Weights of a small image colorization model: widths [64, 128, 192].
Rows from block 9, named by matrix and row number. Rows with one number belong to one channel. Each number is 500 + 40 x the weight over its row's rms, rounded and kept within 0 to 999. All counts start at 0. Numbers have three digits each. After the name is the row's rms in percent of the matrix's.
# convs0: first 3x3 conv (model.decb.0.1.convs.0.weight, 128x128x3x3), inputs 45-59, a 3x3 kernel for each
# convs1: second 3x3 conv (model.decb.0.1.convs.1.weight, 128x128x3x3, transposed), outputs 45-59, a 3x3 kernel for each
convs0.113 093:484511513506522515493503483484498504458520542444515538449479485452464462479475454438474457470496465504511470466463461491493492483508524476465461470464496507484519479475495463480508478503519465507540462497529473509531480475495468462484510484481520508476527521486492481462482499488461483492470471473461466476489476468495480471449439447468448447505472453641599503602545449542517498510507519513505506531529520
convs1.113 113:401476543419469542433447486546529521506477479487470505450482529460474502460473487519484425496470418485475453520478482526506508513536537514501494541520500598587530516515480512503474525539543502507528470478485491502496410369470403376477451459539533539515506518497509490480454455470487521545490524565495466466486465478521495492498503528514496523516525555470384425446456460490480472533498429491485435462489457
convs0.114 108:639589556608536502558492462538563540549546523580548532521497497502470469476444447455504615472516629481560684557504477576522512581524513500547563463522547513573601486481444506508455534531469490497461492507466464475440490513536499514535478499518499498470517546520481529528550554503526536491519525505488507529476492523454477522465489526477491525513508541503501526530514508497471474472494485491531520509541509
convs1.114 114:431463460458477487521508494402458505457503509412453453454434374510484407498481442597560496547557547538544560449475535515516589455468570460502545516540571508538558520513434522513422543520435521490542511518611477488556471492498475510522435485472424431432530512504535499484441483580386420506443443490494497510506492490466469484539538538472483518408467522552540554536506531536483473552607602583578523510485452
convs0.115 091:575512492507474471530489484503497564504488551554595633570534514522493510500484523470489548475497502475509492480525557480515519473477473608577571587527510561515530471482543474474525501503550562539539496494497509528512512543527520567551539568550494479470496497500510488483504493492467446438445437452544537550531509523555516508565496467529466455473424440517507488530499463517466455500512558449494559482541586
convs1.115 073:500543560522536528522514468526529576468471509513509543537527478518501450524511459500522525483524530497533540429457519508534557521530516587573505563498437540449416521558592470520574505549599525476422538487457565507493447489528474508543448454474467458450465427408499479451544539529540537529531521546491430467488435469457436499503515507520547533553548512525542527535540495459450457476474438492504462484509499
convs0.116 100:375466524397474483399452439458507536501543573485508562445471488484503532486500550466483481497528545479534558531496459532518489519528513522461414565494446604544504539531498485474479441423453507486495492479494491491510472496552478497570491495562524511465534538496505516484481494496517502466514496453518511501531537550553563590456498503472509516443484511593589578538540544553537513484496516495512553509490522
convs1.116 087:464539571503569596504545571604568495600555474562522432446468478472493464513511460489519536537558571527519519555529522504490513489498542546518524500466458473451433548502444565521467541516481396485565419480520460504545466451484428426473445445503484531525439479525445479542493484474477506520510544552511505483540527488495464427518545563531531542499485492536512489546528491503461442475478440475461447532502470
convs0.117 108:472512515431466467464504488485483534455468494539533520513529516487497486522539550489464502476473536453457527495506509531536531518537537464475508475485515482466487470503507474528535459511526504518501511511489513500495541515503583531503599543516445472471477487469474475469447462484459478512472490522479482490504505494528528518513535524530533516527509488534511491457422456509489517511469449540499471515471463
convs1.117 113:486477498518490499493456477562571569546519527498462526507472443508484468528505509466478455467461442472490457501460432537492477520498502517509526512480490539516529539497499534521514514535572475450514536500534580544519437442407438430410428414425476456470504482460518514480531486451554507485575542540493453480500482483456450485449464523463466506480469502690613549605501468501423427499508529499539532443523555
convs0.118 091:550508479574562542582565559538517553535492507519477482527527512461475467461455442412506521453523551436471506490498507475498519478501522505518547475499509452480495579554540549516506557519483470490497469471475494484498514524562460481518474491532519503521504523534490518520509503513483500493516529499501462475511474478499455459473482485475489484470489481558504522575508531589512531496495502478473469502488475
convs1.118 064:428451463410438473467501524530579588525571548506520515527484465519489461499474462478526515512544514530547527502495563511523596510535621509534575501521557460472505554579541551545526534492488505494504522529551575579577439455492455470515440435468464525533447485479459462438456509519463521551466500514558531483566558530538574579536536498532535483519518475556531504527517510484468481531519559520498553502483552
convs0.119 090:502493509513501532493495520490464407540508457515481479532537541527539539513511502494523534456476525395416486437468464442443444485470452460481475525528499566569550465493504536514508551531529492533530480498496488485487579513497557507506540497509530564548514526526425455474567534523566521492553498470469500512473498506471498503496502468458493497415481513518489470489492486514545560495435472496430485512451505
convs1.119 077:471488495448474508445470505515518539494485510515479482445483516482467474536486469509521538528536530516527530486486531500512567500525578493484498500479483500476468490474484473466514490493520558514501552507490529507526489516514478505509484512507497514483471514476457498455480449462486451444510480460451466430513532463559582538536511502556539513550546537501485461516517506543528521516467483566537560616596604
convs0.120 100:551525490537512481568514505539480487515458448478450434481512499490524491448481453486465498523496502532497515492530562510532536551537520480478512409452525416474543447464507481495518483487501472486509463479516469482525465484508486507515494504484466473467484517513453499496439404428429423446465454506446427434456470490457509538507495492510528520505541551554518553537490487538506491458459542489481539536511579
convs1.120 098:452464444484464432536500443537533536530488520484442507463455470488487490508516513538524486491498490474483486454426371504453385550526432514555575494579597472532533567550488524519481553523493519474483515523564548582590518571547518558556531556577464478492517523545520513536493524552501530583498550612525483452520503488563565533559557519518508514489490535608491410569480453504462475542556515521530468467442434
convs0.121 110:488471443508495456465484462527514564530538566496491502491487518474501530509534536552536527541524513514552560540493454562513473532489483453477496435451464443420426462482487478489492457488501521508531531503513539506512533517532529514531544522539495506533463497524462506533533502514517477491552508474506483479532498493541504490511511506531534536538531523465517568455498553465508515521547476509538479513540510
convs1.121 122:577531469522511492475516554523550495491524452510541463439497508460509524515525553478486463508503484513488460520478444498513501461513499527486501541480512554492530533517518534551525503529495488530523474527526463516511533516541522499521555505503506580530504509479480471465492460416482445409477456437474459492490480501489491492503564506505523437521493456493518520494508511459496539449465471444471504448519534
convs0.122 125:550490460579533493525502489484485491509548554482515526543536506529518464528526457550560528573582553451449454461512519473527525458496494471518502485540534490535532521538540532531512490475456512526495493503466497511483519529509500515499517530513544566525488494495465453451514459466511475475486467470454476474481505504477505503506513480523526495449436424480486489479495496480496513480515533492529518460500498
convs1.122 133:508463444539517485454496506529569524504513452468482423506539525500512483486500479486469400608616524549546502434540571427515561430547590500522524413406455427417473502518535532543524487480461520509554440419466497518547477527490438488482462513501554536554463446506529488490518490526471446491432401457515515494561567489495549471493511546501513544479475494455455485459478508461458506526523479544541519572517482
convs0.123 093:431471546487504559491500540498475505467510586435532631495572594518532559516532545508482532530506549541503561433471496469508491504514474483513547471512569475513572564555572573559552547537536465488538468505571507555602504555532489521486502542520481516525488486492480436422473492490512508522539523545487481465520524499523537508441464519483501541513539579524508455455474489440459518485445433490458467497470496
convs1.123 071:419433437449493506459505521425479498386474477404503493517519511472500501450492486466461467513504485506499481481541558487538531484544546467456481450473509476498537488482494433455468378432448494480542535492525571549567542577474476526446468525468543486511503484488494474470482452450479449440493459453549557551528542504456470461503481522532514546503506528488488534474504557486517547511517491527531534535551559