Weights of a small image colorization model.
Model: 4.37M parameters, arch unet, norm groupnorm, activation silu, widths [64, 128, 192].
Training: normuon at rate 0.0053, 11200 steps, batches of 128.
Data: trained on photos of arthropod specimens (BIOSCAN-5M), 97500 training examples, 14.7 epochs.
Rows from block 6, named by matrix and row number. Rows with one number belong to one channel. Each number is 128 + 24 x the weight over its row's rms, rounded and kept within 0 to 255. All counts start at 0. Numbers have three digits each. After the name is the row's rms in percent of the matrix's.
# convs0: first 3x3 conv (model.mid.0.convs.0.weight, 192x192x3x3), inputs 156-168, a 3x3 kernel for each
# convs1: second 3x3 conv (model.mid.0.convs.1.weight, 192x192x3x3, transposed), outputs 156-168, a 3x3 kernel for each
convs0.67 126:154136135136110127161084144097128211126114117199133110129131117126130124135122124151109152097113149136113129125116126138116097162108101120128117114128118116120123127141177175138114255184124121123137151148162156128108122123135111128126119102120129125107129121111133118134119118117115121130127106116127128154160126061149143098161142130165117125166148169
convs0.68 080:156120129161152107125100058087133105116128126160158164104154112102149121123128085134149156117132170136168164169156122142122108131133146125125149137134138134121112158154131153108126122140132145182117143130149109120089107103127115094160097129146154150164147191184139164153114144113174129147158138152188164186138124116089084104114138144163129155122123090
convs0.69 084:137140134113126132167126117112115078155097083158118105143155102161137117160138162160130195095154117145144165163120122138138135100132130124144126131132144140128102105182150134083105132094095124156102159142143143112134110099127107118134122103131125122091123137125130149094117124132168136123169114157156122150117132143143139139112138104135134161107129146
convs0.70 082:127132114148122094125101074121066143140138181136107133102154102093161140100145157097195114106160132144181195166143131150119125121164151134136133145137136127131126121099070156111060131113107134154154113113108133135121129101127129141158128091144113117140175147143138119151139168133130138118140152123196133164145121165107131143118134088118160090123182123
convs0.71 114:114129163127111164136089130134151093157108121178120135141136123132127122121121114143130137131147137132085109104108091143126135119111099138117108154143116131150138166128129179095127198050087144111113143105151139152152124103120137110130115139089141159118135137134149102158134101123127121125106134126154147108159101131188132133148123169095127155070134106
convs0.72 112:119168128086126123108127121154149135136099081122167138135151132104138136104168110123121163078167124154182104120124139133159133123127148120136134134122143115129114115130152129095074091038161166095131118115112137125135129161143142139141120114139147101146127128145118116128126129121170148128136129119115091093135106119133110139106096174086142133092142086
convs0.73 086:121125102152122092103131111154168152143129108057119142129138106157113122151150135149119120174129151158142149116071140133110125139144122127126131127121126119117111112094096164116086100143161086111136118109155123127129137151138126121146140146114105148124148112118104132120106153114111102151106141107125121108122130130160167184074145129185157174180152151
convs0.74 090:133115152090100147146138109178148081150165131193123069132091104140108115125126115141115131149137118116173134115122148116103107098146131119128132132120112123121130143154159170119097083133107113097158105129162121116126114126128110106134144119145126126105080111107116114145107114096121116135121152126156141129132132112114121167105101143175169171216183126
convs0.75 086:149143114143122093097123097097183125165116099078113116158147127134147133147129138131125164099105127078130126142141131125103135149076125146148147130121122133111138129124148106086107073105108134116098134095140124148155077098136153152140190141151134112123142124120147155131119071141122136119128103113134133126105086124149112138120106108136152159081159090
convs0.76 119:106131090134113154119162142072128088109077111058074078107125127090113117115139149108071092101135116120168101135114111106138135152136177133128125130130128124133134096127114099163110142134165136149109119106092130127103115117131126142133119103132106123132112135112144117137115139138125116147116104147137157127123151144127117181192145185167125122217126149
convs0.77 085:150136123125163098112123091136149118123167111109135150123126135147153126145176127141145109137102118130149119133135130104095117130166102144124133131122136109132110112098124120111077147120090120101157126146155114109164115147152149129120156103123140142148108139142149114140149189133125131152118122164078118144073110110090178136141143139090156146123137109
convs0.78 086:151148169163151108150119104072127130108108091154163169133125129132123105141149099156124086137140176150087095140086088088087124104122164122121123108145152127131118121091129136107131121045068108135103121136128104118113129119145128111149121156157131150119103145131137147117122147141136114129116084101139132123132127081137135109134114124094160126097092103
convs1.67 210:131124130107105136109133144101153141120146146151144150155133086145145140107160122131156105162124125132135082123108093119159115172153116126139123148113094140126106111131152121129129115152167140114125085092114089136127107128096102099111134127123146097130149120098099093101147140121125167134109118120153161171127126172121102160147142189121138104102114103
convs1.68 043:159151166137137124147127114108095076137096074150117103143169150152126122164120143131128137119146139109156137076092115150117122133123138141152164196163163144183188143148126125147145132145122103114131113099115112109106138117181118143187133146160130104176138133163146126114132110121115117146131129158138142158150124146129148139087128108105121119097073142
convs1.69 053:138118126116121135116116138115146111131108123118097136131122143129117122144128096046104114066119122076122111111129106109130129132129134176141093193174123155202138150111128131120149129125149107112134133094136132090084121123134110154156126137139168143159165168142135123139129097160168106172145155141125127135153109117142140162084109084084120077116075085
convs1.70 051:139100145167141121153116108122149136097097120125100112122123128135117130141124156127117105103143145124165184129131129151172136151135118146125127177135110168167149109136145128115204124109168161127089175112116176112092113162103109145131107133119165109113139158103177149106126086111142120162103136134095087083167114098156138129098109116139132102120140145
convs1.71 141:182157108143125124101119168141100110147159113124124097158122105116125117122113146096188133130137121091167134161149108118169130118126107134134130124136157120135158139125189143123151145144160130133089124138102141152153088124122100106063135119136101121137126122126167115125116154120117106145127173123161142114139144112113093097157111135116106122129109134
convs1.72 142:146154173124139162134125171136153108126145144142119130130130146113148164120128148129170108132126114120097103143145140097121147154123138132171152121136163118101114156144170126119117133156158130130149163132101135157091126103072117118109122159143164118145158126100112139116133145125115145118083114103153128118111150121146173154101135183137140135127102140
convs1.73 046:122129122120143127174149127103094099161078110140153113166184156169179142123135156179131118144108114144114129139121107134123120082129140132137122093089133095113127147109076174097092109074078109108114142133117179150142124128155136108112156140152108110114089156135124147180111108169165134151162120144110172145127110089167123135110131105137091094127057128
convs1.74 052:133173171131160195139178166147157142111087098109089086142170152160150093162166089081103118128092124141104084082086100147131088144143133146142135133124116126101108112135132114122132110112100111134139121109096145129120132114112081145183112100151125089115121090161139126129110109133127138133158135133114130112168117111131107113157143119108112151129122140
convs1.75 043:184186135166177135133121109147110083156087108136109151158150106167146122089118133143120118156119109115107118090121104073080105084077113130119127134168159112111153098100124112142120095131069123120107142094135139133093110131119164110100106102100124133162110128141132169168078117168095113117108128142133139132168155146127108118150115133146104099130086136
convs1.76 150:088069128102141143103133140108158122147169088148113123147130141156148156150134102105123131109152146111095108120117124091127113106172121139162141151137146145086107107090155127110169113121146123118142116101160124135105135126097119129118137116146155145146126087146128117141150155175153159142117109140093147094100108110098140141115127143128106130090102126
convs1.77 037:137162139122133141069099139131112115123120111087130116151134149160129167147135153133121143120133139143153135109073091094083092098091096143127096138164138111156142111099122112084087101095113088087066115084056104122123109117148125117142131133118138123115144106140137141176103154105098122146085132130148093134119119138155123136151154072134117111152129096
convs1.78 049:142140109123108113123130145084089125114115124140136140134140157134129148132135121151111142101147171092139141135126127091096117116125102129162092123123102094134097128149114120096130104113130106156122114118084134125120109116172098127123109101104137158116157106160111115136111139138124118129114139170164140131150145160155149119136130119154186140114095126