python train.py --horizontal_flip=true --task="colorization" --loss="charbonnier" --upsampling="nearest_conv" --nesterov=true --warmup_steps=1120 --weight_decay=0.2
Rows from block 2, named by matrix and row number. Rows with one number belong to one channel. Each number is 200 + 30 x the weight over its row's rms, rounded and kept within 0 to 999. All counts start at 0. After the name is the row's rms in percent of the matrix's.
# convs0: first 3x3 conv (model.enc.0.2.convs.0.weight, 64x64x3x3), inputs 42-48, a 3x3 kernel for each
# convs1: second 3x3 conv (model.enc.0.2.convs.1.weight, 64x64x3x3, transposed), outputs 42-48, a 3x3 kernel for each
convs0.6,083,209,239,219,202,204,203,130,135,192,146,146,165,198,171,126,179,208,218,240,247,270,195,208,216,154,189,237,167,164,222,190,129,175,214,179,199,191,170,141,203,220,169,188,201,224,223,236,215,199,207,206,204,254,303,162,218,237,211,166,177,242,168,161
convs1.6,072,186,165,145,200,214,208,206,232,250,191,238,218,206,217,220,227,238,233,159,195,244,163,190,218,184,198,229,210,163,207,277,202,219,285,241,185,206,214,188,207,225,212,220,247,235,212,249,253,158,172,200,168,167,177,249,205,166,243,232,187,174,224,204
convs0.7,093,157,198,212,228,213,241,256,274,195,227,234,173,220,242,203,195,214,223,243,229,222,254,231,229,224,204,204,183,185,169,189,205,163,201,200,212,178,226,275,177,194,268,240,199,239,208,199,206,197,228,213,196,201,222,217,234,184,201,192,111,188,176,169
convs1.7,088,251,285,248,220,192,182,187,193,211,188,224,174,232,213,170,207,178,168,207,197,194,191,183,178,134,150,197,201,192,251,202,176,233,199,153,192,231,200,192,228,200,184,236,168,183,139,156,182,225,219,201,236,227,158,210,260,249,242,256,228,208,159,197
convs0.8,105,200,171,140,215,225,193,187,221,216,164,197,209,170,221,228,221,211,219,180,194,182,209,196,179,161,178,189,222,254,195,207,174,216,207,143,212,181,211,147,159,171,179,192,171,171,188,204,197,218,212,220,191,204,216,169,127,140,184,338,272,215,272,289
convs1.8,110,232,213,202,185,163,164,223,210,187,190,161,165,177,157,195,208,193,195,175,178,165,212,221,179,195,188,123,186,199,198,173,177,179,225,188,182,271,280,288,190,184,247,169,180,244,195,176,171,186,190,185,188,216,221,119,179,205,175,137,180,183,169,157
convs0.9,093,227,210,189,229,232,225,226,235,214,221,233,243,181,206,181,243,260,205,174,173,163,168,155,158,173,191,203,201,143,132,193,160,168,209,251,234,207,211,231,212,216,212,171,219,213,221,209,186,224,222,170,175,164,167,319,273,171,253,275,167,220,210,163
convs1.9,068,172,183,153,202,203,209,156,158,158,247,193,216,227,196,220,163,139,169,196,212,184,232,246,195,233,245,223,193,171,234,237,201,229,214,196,245,165,191,262,179,181,236,174,153,172,201,191,201,246,198,203,233,228,241,173,212,181,166,190,184,165,118,123
convs0.10,104,186,193,227,177,207,203,238,212,193,187,213,182,218,214,229,202,169,183,133,140,148,174,169,149,233,224,177,157,171,241,173,198,185,197,170,118,174,171,185,153,168,195,197,207,199,158,176,163,189,207,196,198,219,197,111,92,92,160,183,210,176,248,263
convs1.10,102,239,191,198,208,173,169,209,197,187,134,137,167,145,164,166,190,192,196,175,181,197,235,230,204,260,256,239,187,237,218,244,255,234,219,198,227,204,182,197,190,180,193,199,213,197,210,204,179,213,210,211,188,212,256,200,186,238,223,202,215,218,189,183
convs0.11,093,238,208,193,238,206,207,196,187,217,249,213,193,204,195,211,197,197,167,196,156,161,175,185,163,188,212,191,239,230,238,206,173,218,200,193,183,216,240,242,191,204,209,181,177,193,231,219,204,210,216,192,208,233,202,186,203,164,171,192,179,179,194,214
convs1.11,091,230,184,194,180,135,191,187,177,196,198,185,182,189,174,158,185,157,132,249,234,226,241,214,202,224,212,195,200,201,149,202,196,180,182,171,184,166,159,193,145,165,179,153,187,193,164,160,181,192,200,215,214,217,189,167,206,271,210,221,255,248,253,241
convs0.12,107,105,147,200,133,179,209,166,184,186,189,179,170,158,207,165,165,159,193,190,186,194,236,195,195,230,205,165,181,205,247,181,171,229,176,138,188,243,270,200,209,261,206,201,195,172,224,209,200,214,206,185,226,197,192,152,250,300,132,179,231,103,133,124
convs1.12,109,223,240,191,206,234,192,173,216,187,199,190,220,201,199,231,206,195,223,145,195,220,171,184,184,195,204,192,224,228,228,237,200,239,229,184,203,176,159,203,214,235,239,187,268,283,177,180,224,179,180,199,220,216,190,210,210,204,198,208,211,201,198,221
convs0.13,102,204,208,156,222,249,174,207,192,187,157,210,214,169,226,225,182,198,206,221,222,221,224,239,215,256,253,221,142,177,215,184,210,237,181,144,135,205,177,172,223,185,178,285,231,178,204,198,216,200,206,212,244,213,193,248,238,149,236,252,177,178,178,135
convs1.13,135,239,259,207,207,188,182,166,167,195,207,190,188,212,184,182,212,195,213,186,187,177,183,185,160,195,207,178,191,175,186,185,193,203,188,196,219,209,159,187,205,201,185,200,207,211,223,192,187,207,189,183,208,198,197,190,190,228,173,184,231,190,180,198
convs0.14,114,178,162,175,209,217,191,187,165,163,239,186,248,225,190,276,183,128,200,220,242,227,163,184,202,175,184,197,192,211,231,176,157,129,194,230,254,223,223,233,211,180,207,223,203,225,236,207,245,225,189,179,208,197,199,217,169,195,164,198,233,159,161,197
convs1.14,127,210,188,204,236,245,226,228,216,237,204,187,229,189,188,242,204,146,185,237,235,238,206,221,213,211,232,219,114,205,262,167,186,190,146,165,183,164,165,213,152,151,188,153,132,144,204,189,163,197,210,202,176,223,255,204,212,268,199,205,225,207,166,149
convs0.15,093,159,186,177,184,169,153,184,174,216,249,232,248,183,207,282,167,256,247,149,137,162,163,184,266,232,231,207,172,126,143,229,229,201,155,211,236,243,178,188,234,230,189,202,226,229,194,186,215,187,225,255,252,263,217,290,239,203,250,230,195,149,273,239
convs1.15,087,202,256,235,175,154,219,180,180,188,169,185,175,146,122,152,160,142,137,180,143,188,207,184,197,206,215,200,247,189,170,234,206,165,260,244,200,218,229,233,160,180,195,141,145,162,156,142,117,192,187,159,145,189,199,196,190,236,152,132,145,171,223,195
convs0.16,123,217,188,188,221,138,138,216,227,149,210,195,196,199,207,188,167,203,185,143,140,173,237,209,175,309,265,189,200,169,147,256,234,145,207,242,267,194,180,174,216,238,191,138,155,179,210,199,212,244,205,200,248,234,198,179,208,208,214,224,234,204,252,215
convs1.16,106,220,234,211,216,207,195,188,166,187,240,186,181,202,162,175,202,190,192,182,197,190,209,205,182,222,200,180,214,205,153,222,190,142,238,217,184,164,236,275,157,200,207,144,186,184,188,162,149,194,203,189,196,200,181,155,133,151,178,150,149,153,143,152