Rows from block 11 of a small image colorization model, named by matrix and row number. Each number is 128 + 32 x the weight over its row's rms, rounded and kept within 0 to 255. All counts start at 0. After the name is the row's rms in percent of the matrix's.
After each channel's rows are labels from the 100 images, of 14976, where the channel reaches its highest value: "strongest on" is what is common among them. Only what is clearly more common there than usual is listed. The data: photos of arthropod specimens (BIOSCAN-5M). In brackets: how many of the 100.
# convs0: first 3x3 conv (model.decb.1.0.convs.0.weight, 64x128x3x3, each kernel summed), inputs 64-127

convs0.61 109 [111 122  84 120  71 115 122 110 107 147 251 109 123 135 108 131 104 108 168 159 135 107 114 221 133 116 158  75  96 143 145  50 151 105 164  23 118 139 125 181  89 165  82  95 116  63 205 147 163 116 157 205 150 140 101 148 166 123 121 116 196 147 123 124]
strongest on: order Coleoptera (70)

convs0.7 087 [130 151 137 180  88 171 117 134 100 153  55  27 136 165  85 123 138 192 100 146 142 135 138 115 146  91 116 170  89 178 185 102 145 164 186 115 130 135 178 118  88 150 104 118 120 107 171 159 147 140 145  53  91  99 179 115 164 121 136 137 209 133 117 110]
strongest on: order Hymenoptera (68)

convs0.8 112 [124 148 155 159  29 134 154 163 135 157 159 158  98 104 135 107  75 142 111 190 130 150 143 168 129 149 139 124 112  99   0 102 107 116 141 124 136 143 144  77 153 162 135 158 121 108 121 147 113  78  99 143  92 112 132  96 133 182 137 164 150  65 121 116]
strongest on: order Hymenoptera (55)

convs0.54 072 [118 115 206 104 141 163 163 153 120 102 158  83  79 100 156  89  82 125 125  99  97  96 186 135  94 154 126 166 240 135 157  70 125 132 207 126 135 112 150 152 115 153 116  83 139 117  98 127 101 151 136 129 150 190 119 161 182  96 227 154 143 183   0  83]
strongest on: order Hymenoptera (47)

convs0.60 108 [ 85 131  35 104 118  73 130 111  51 133 123 128 126 153 131 143 150 136 144 129  79 114 149  86 141 137 108  98 170 127 225 150  89 173 139 142 143  84  95 163 106  76 107   0 143 112 124 112 113 133 104 144 125 134  62 143 200 153  47 149 139 111 123  83]
strongest on: class Arachnida (27)

convs0.22 109 [192 153 203 109 105 162 140 183  78 102 171 124 146 153  76 112 128 154 111 128  87 132 124 127 111 107 139 130  97 142 135 124 146 130 103 140 126 149 165  46 131 119 116 151  99  70 144 109 153 168 167 119 139 155 162 107 128 120 134 120 158 105 123 105]
strongest on: order Coleoptera (48)

convs0.14 090 [160 188  77 186 134 133 149  94 116 119 163 106 144 124 123 120 115 180 128 149  97 124 203 150  83 212 155 108 126 133  35  93  88  72 162 107 169 135 158  78 167 116 110 138  73 199  28 118 166 167 131 101 154  99 162 129  94 184 140 136  56  64 120 105]
strongest on: order Hymenoptera (57)

convs0.18 099 [127 124  69 185 149 123 107 120 109 181 108 102 166 122  37  44 137  86 161 133 110 149 168 167 105 160 134 118 130 101 174  80 173 133 148 103 103 113 105 167 153 183  65 117 113 108 109 114 154 100 127  89  99  15 188 105 109 117  99 130 157 113 100  94]
strongest on: order Coleoptera (38)

convs0.48 092 [141  88 156 139 185 133 123 119 187 146  59  93  63 141 136  95 168  65 193 154 135 166 111 134 125 144 173  99  49 128 167 117 116 179 135 109 127 152 128 175 110 101 129 160  83 151 157 111 139 117  62 123 115  22 166 155 151 152  96  61  92  66 148 133]
strongest on: order Hymenoptera (56)

convs0.55 109 [173  93 141  80  86 118 165 118  82 171 141 102 140 148 155 114 159 123 178  58 128 128 105 153 148 133  97 140 109 154 162 133  83 143 130 121 153  80 157 160 135 106  92 121 102  93 180 136 106  67  94 146  59 164 181 154 125 118 139 124 138  99 117 118]
strongest on: order Coleoptera (53)

convs0.36 119 [103 130 108 127 104 111  63 153 125 115 199 138 208 149 174 147 150 111  99 199 191 149 135 135 190 151 149 189 185 138  43 127 174 162 131 112 150  87 134  94 152 153 130 150 100  87  83 197 146 104 214 155 140 195 113 132 139 170  77 104 170  99 115 136]
strongest on: order Hymenoptera (61)

convs0.30 090 [170 127 128 137 114 194 102 114 174 182 146 166 142 168 187 118 169 107 144 134  85 125 114 134 150 185 145 120  87  69 102  82 133 134 172 135 145 140 145 120 124 141 133 139 125 180 119  76 164 131 136 130 138 228 144 179  47 150 116 132 134 119 147 138]
strongest on: class Arachnida (30)

convs0.3 091 [113 175 163 205 131 165 122 138  97 144  94  42 134  72  60 133 161 175  84  88 200 202  79 155 200 178  73 170 140 105 155 114  97 178 147 137 148  51 124 206 109 153  53 132 160  95 165 105 159 120 140 137 130 133  66 112  92  95 138 139 139 144 138  81]
strongest on: class Arachnida (27)

convs0.43 108 [163 214  78  90 106 172  51 141 170 150  33  55 182 113 121 108 187 146 126  68 138 146  87 163 138 148 118 137  83 169 154 148 150 201 175 109 121  78  52 190 140 113 135 185 166 128 128 108  80 107 147 120 141 169 149 140 109 121 112 118 136  78 127 148]
strongest on: class Arachnida (51); order Trombidiformes (33)

convs0.44 092 [130 192 113 142 135 118 183 113 123 110 190 115 137 154 168 181 174 125 110  93 176 100 136  81 135  94 129 107 226 127 172  70 146  99  67 135 123 155 125 138 142 110 113  86 236  76 149 156  95 117 175 111 171 176 146 176  96 165  74 106 106  71 135 183]
strongest on: class Arachnida (49); order Trombidiformes (31)

convs0.57 099 [105  94 112 102 119 113 108 139 128 151 174 149 122 163  92 176 217 128 219  93 150  78 163  69 151 134 129 178 159 140 108 154 165 128  82 164 172 117 132  46 135  96 127  94  33 107  87 104 116 110 128 133 113  86 170 104 205  98 144 179 121 101 119 154]
strongest on: order Hymenoptera (64)

convs0.28 078 [173 162 101  85 134 133 158 119 125 131 218 127 133 133  90 141 139 158 157 161 127 103 216 101  83 129  92 139 116 121 136   8 147 160 124 159 137 132 139  88 175 122 174 169 213  79 197 153 132 146  90 145 134 147 143 131 126 115 127 131 176 114 132  99]
strongest on: class Arachnida (38)

convs0.53 105 [105 107  50 145 147  77 134 147 109 106 228 125 110  98 171 125 141  54 131 105 117 173 108 138 181 158 148 136 183  96 162  52  86  76 104  52 141 131  84 217 150 100 115  58 209  97 123 104 155 155 108 174  88  70 154 124 175 147 115 121 119 129 108 128]
strongest on: class Arachnida (43)

convs0.47 095 [113 100 145  88 119 106 137 153 146 138 204  73 104 158 119  71 111 125 147  79 103  99  84 167  91 115 115  81 155 113 215 129 121 149 202 127 142 110 151 201 111  53 122 177 106  78 160 169  69 118 120 134  40 149  87  87 160  34 115 129 165 148 161  82]
strongest on: class Arachnida (26)

convs0.58 099 [ 73 162 117 174 158 151 135 160 210 161  39 140 166 126  67  72  78 116  94 121 118 125 105 159  90 110 155  95 159 141  30 170 112 162 115 134 136  96 121 159 111 200 139 110 124 149 179 140 139  63 185 112 146 145 158  64 180 148  97 190 101  80 103 123]
strongest on: order Hymenoptera (45)

convs0.29 084 [163  91 154 182 129 143 193 101  97 204 109  80 126 151  95 124  75 196 107 159 161 172  66 177 155 141 119 193 111 105 104 115 103 153 152 126 150   0 194 179 103 172 147 111  68  98 160 115 149 151 126 105  72 103  94 137 100  92 119 113 169 103  97  84]
strongest on: order Hymenoptera (77); family Platygastridae (26)

convs0.10 093 [ 91 243 122 143 136 157 150 168  76 123 136 143 153 141 191 154 100  80 148 135 112 142  60 109 149 138  92 112 126  86 101  28 154  91 202 147 126 164 158 198 192  83  72 143 190 153 169 146  87  46 149 124 139 117 144  75  40 162  84  82 114 113 156 117]
strongest on: order Hemiptera (35); class Arachnida (30)

convs0.20 085 [160 175 166 219  77 139 166  70 104 128 147 134 115 138 138 152  66 185  80 100 144 145 100 137  64 106 164 158 123 123 110 126  76 124 117 125 118 160 163  52 138 122 103  75 146  77 108 130 143 119 170 196 139 134 191 166 144 128 131 151 124   1 146 150]
strongest on: order Hymenoptera (44)

convs0.40 110 [ 98 208  82 159 155  94 144 127  96  84 150 123 147 157  79 178 164 201 152  86 139 107  66  74  69  99  82  67  64 176 173 202 123 155 107 170 168 186 166 179 174 115 126 116 138 189 145 151 151  96 122 110 169 137 102  92  94  58  77 152 189 102 183  95]
strongest on: class Arachnida (46); order Trombidiformes (29)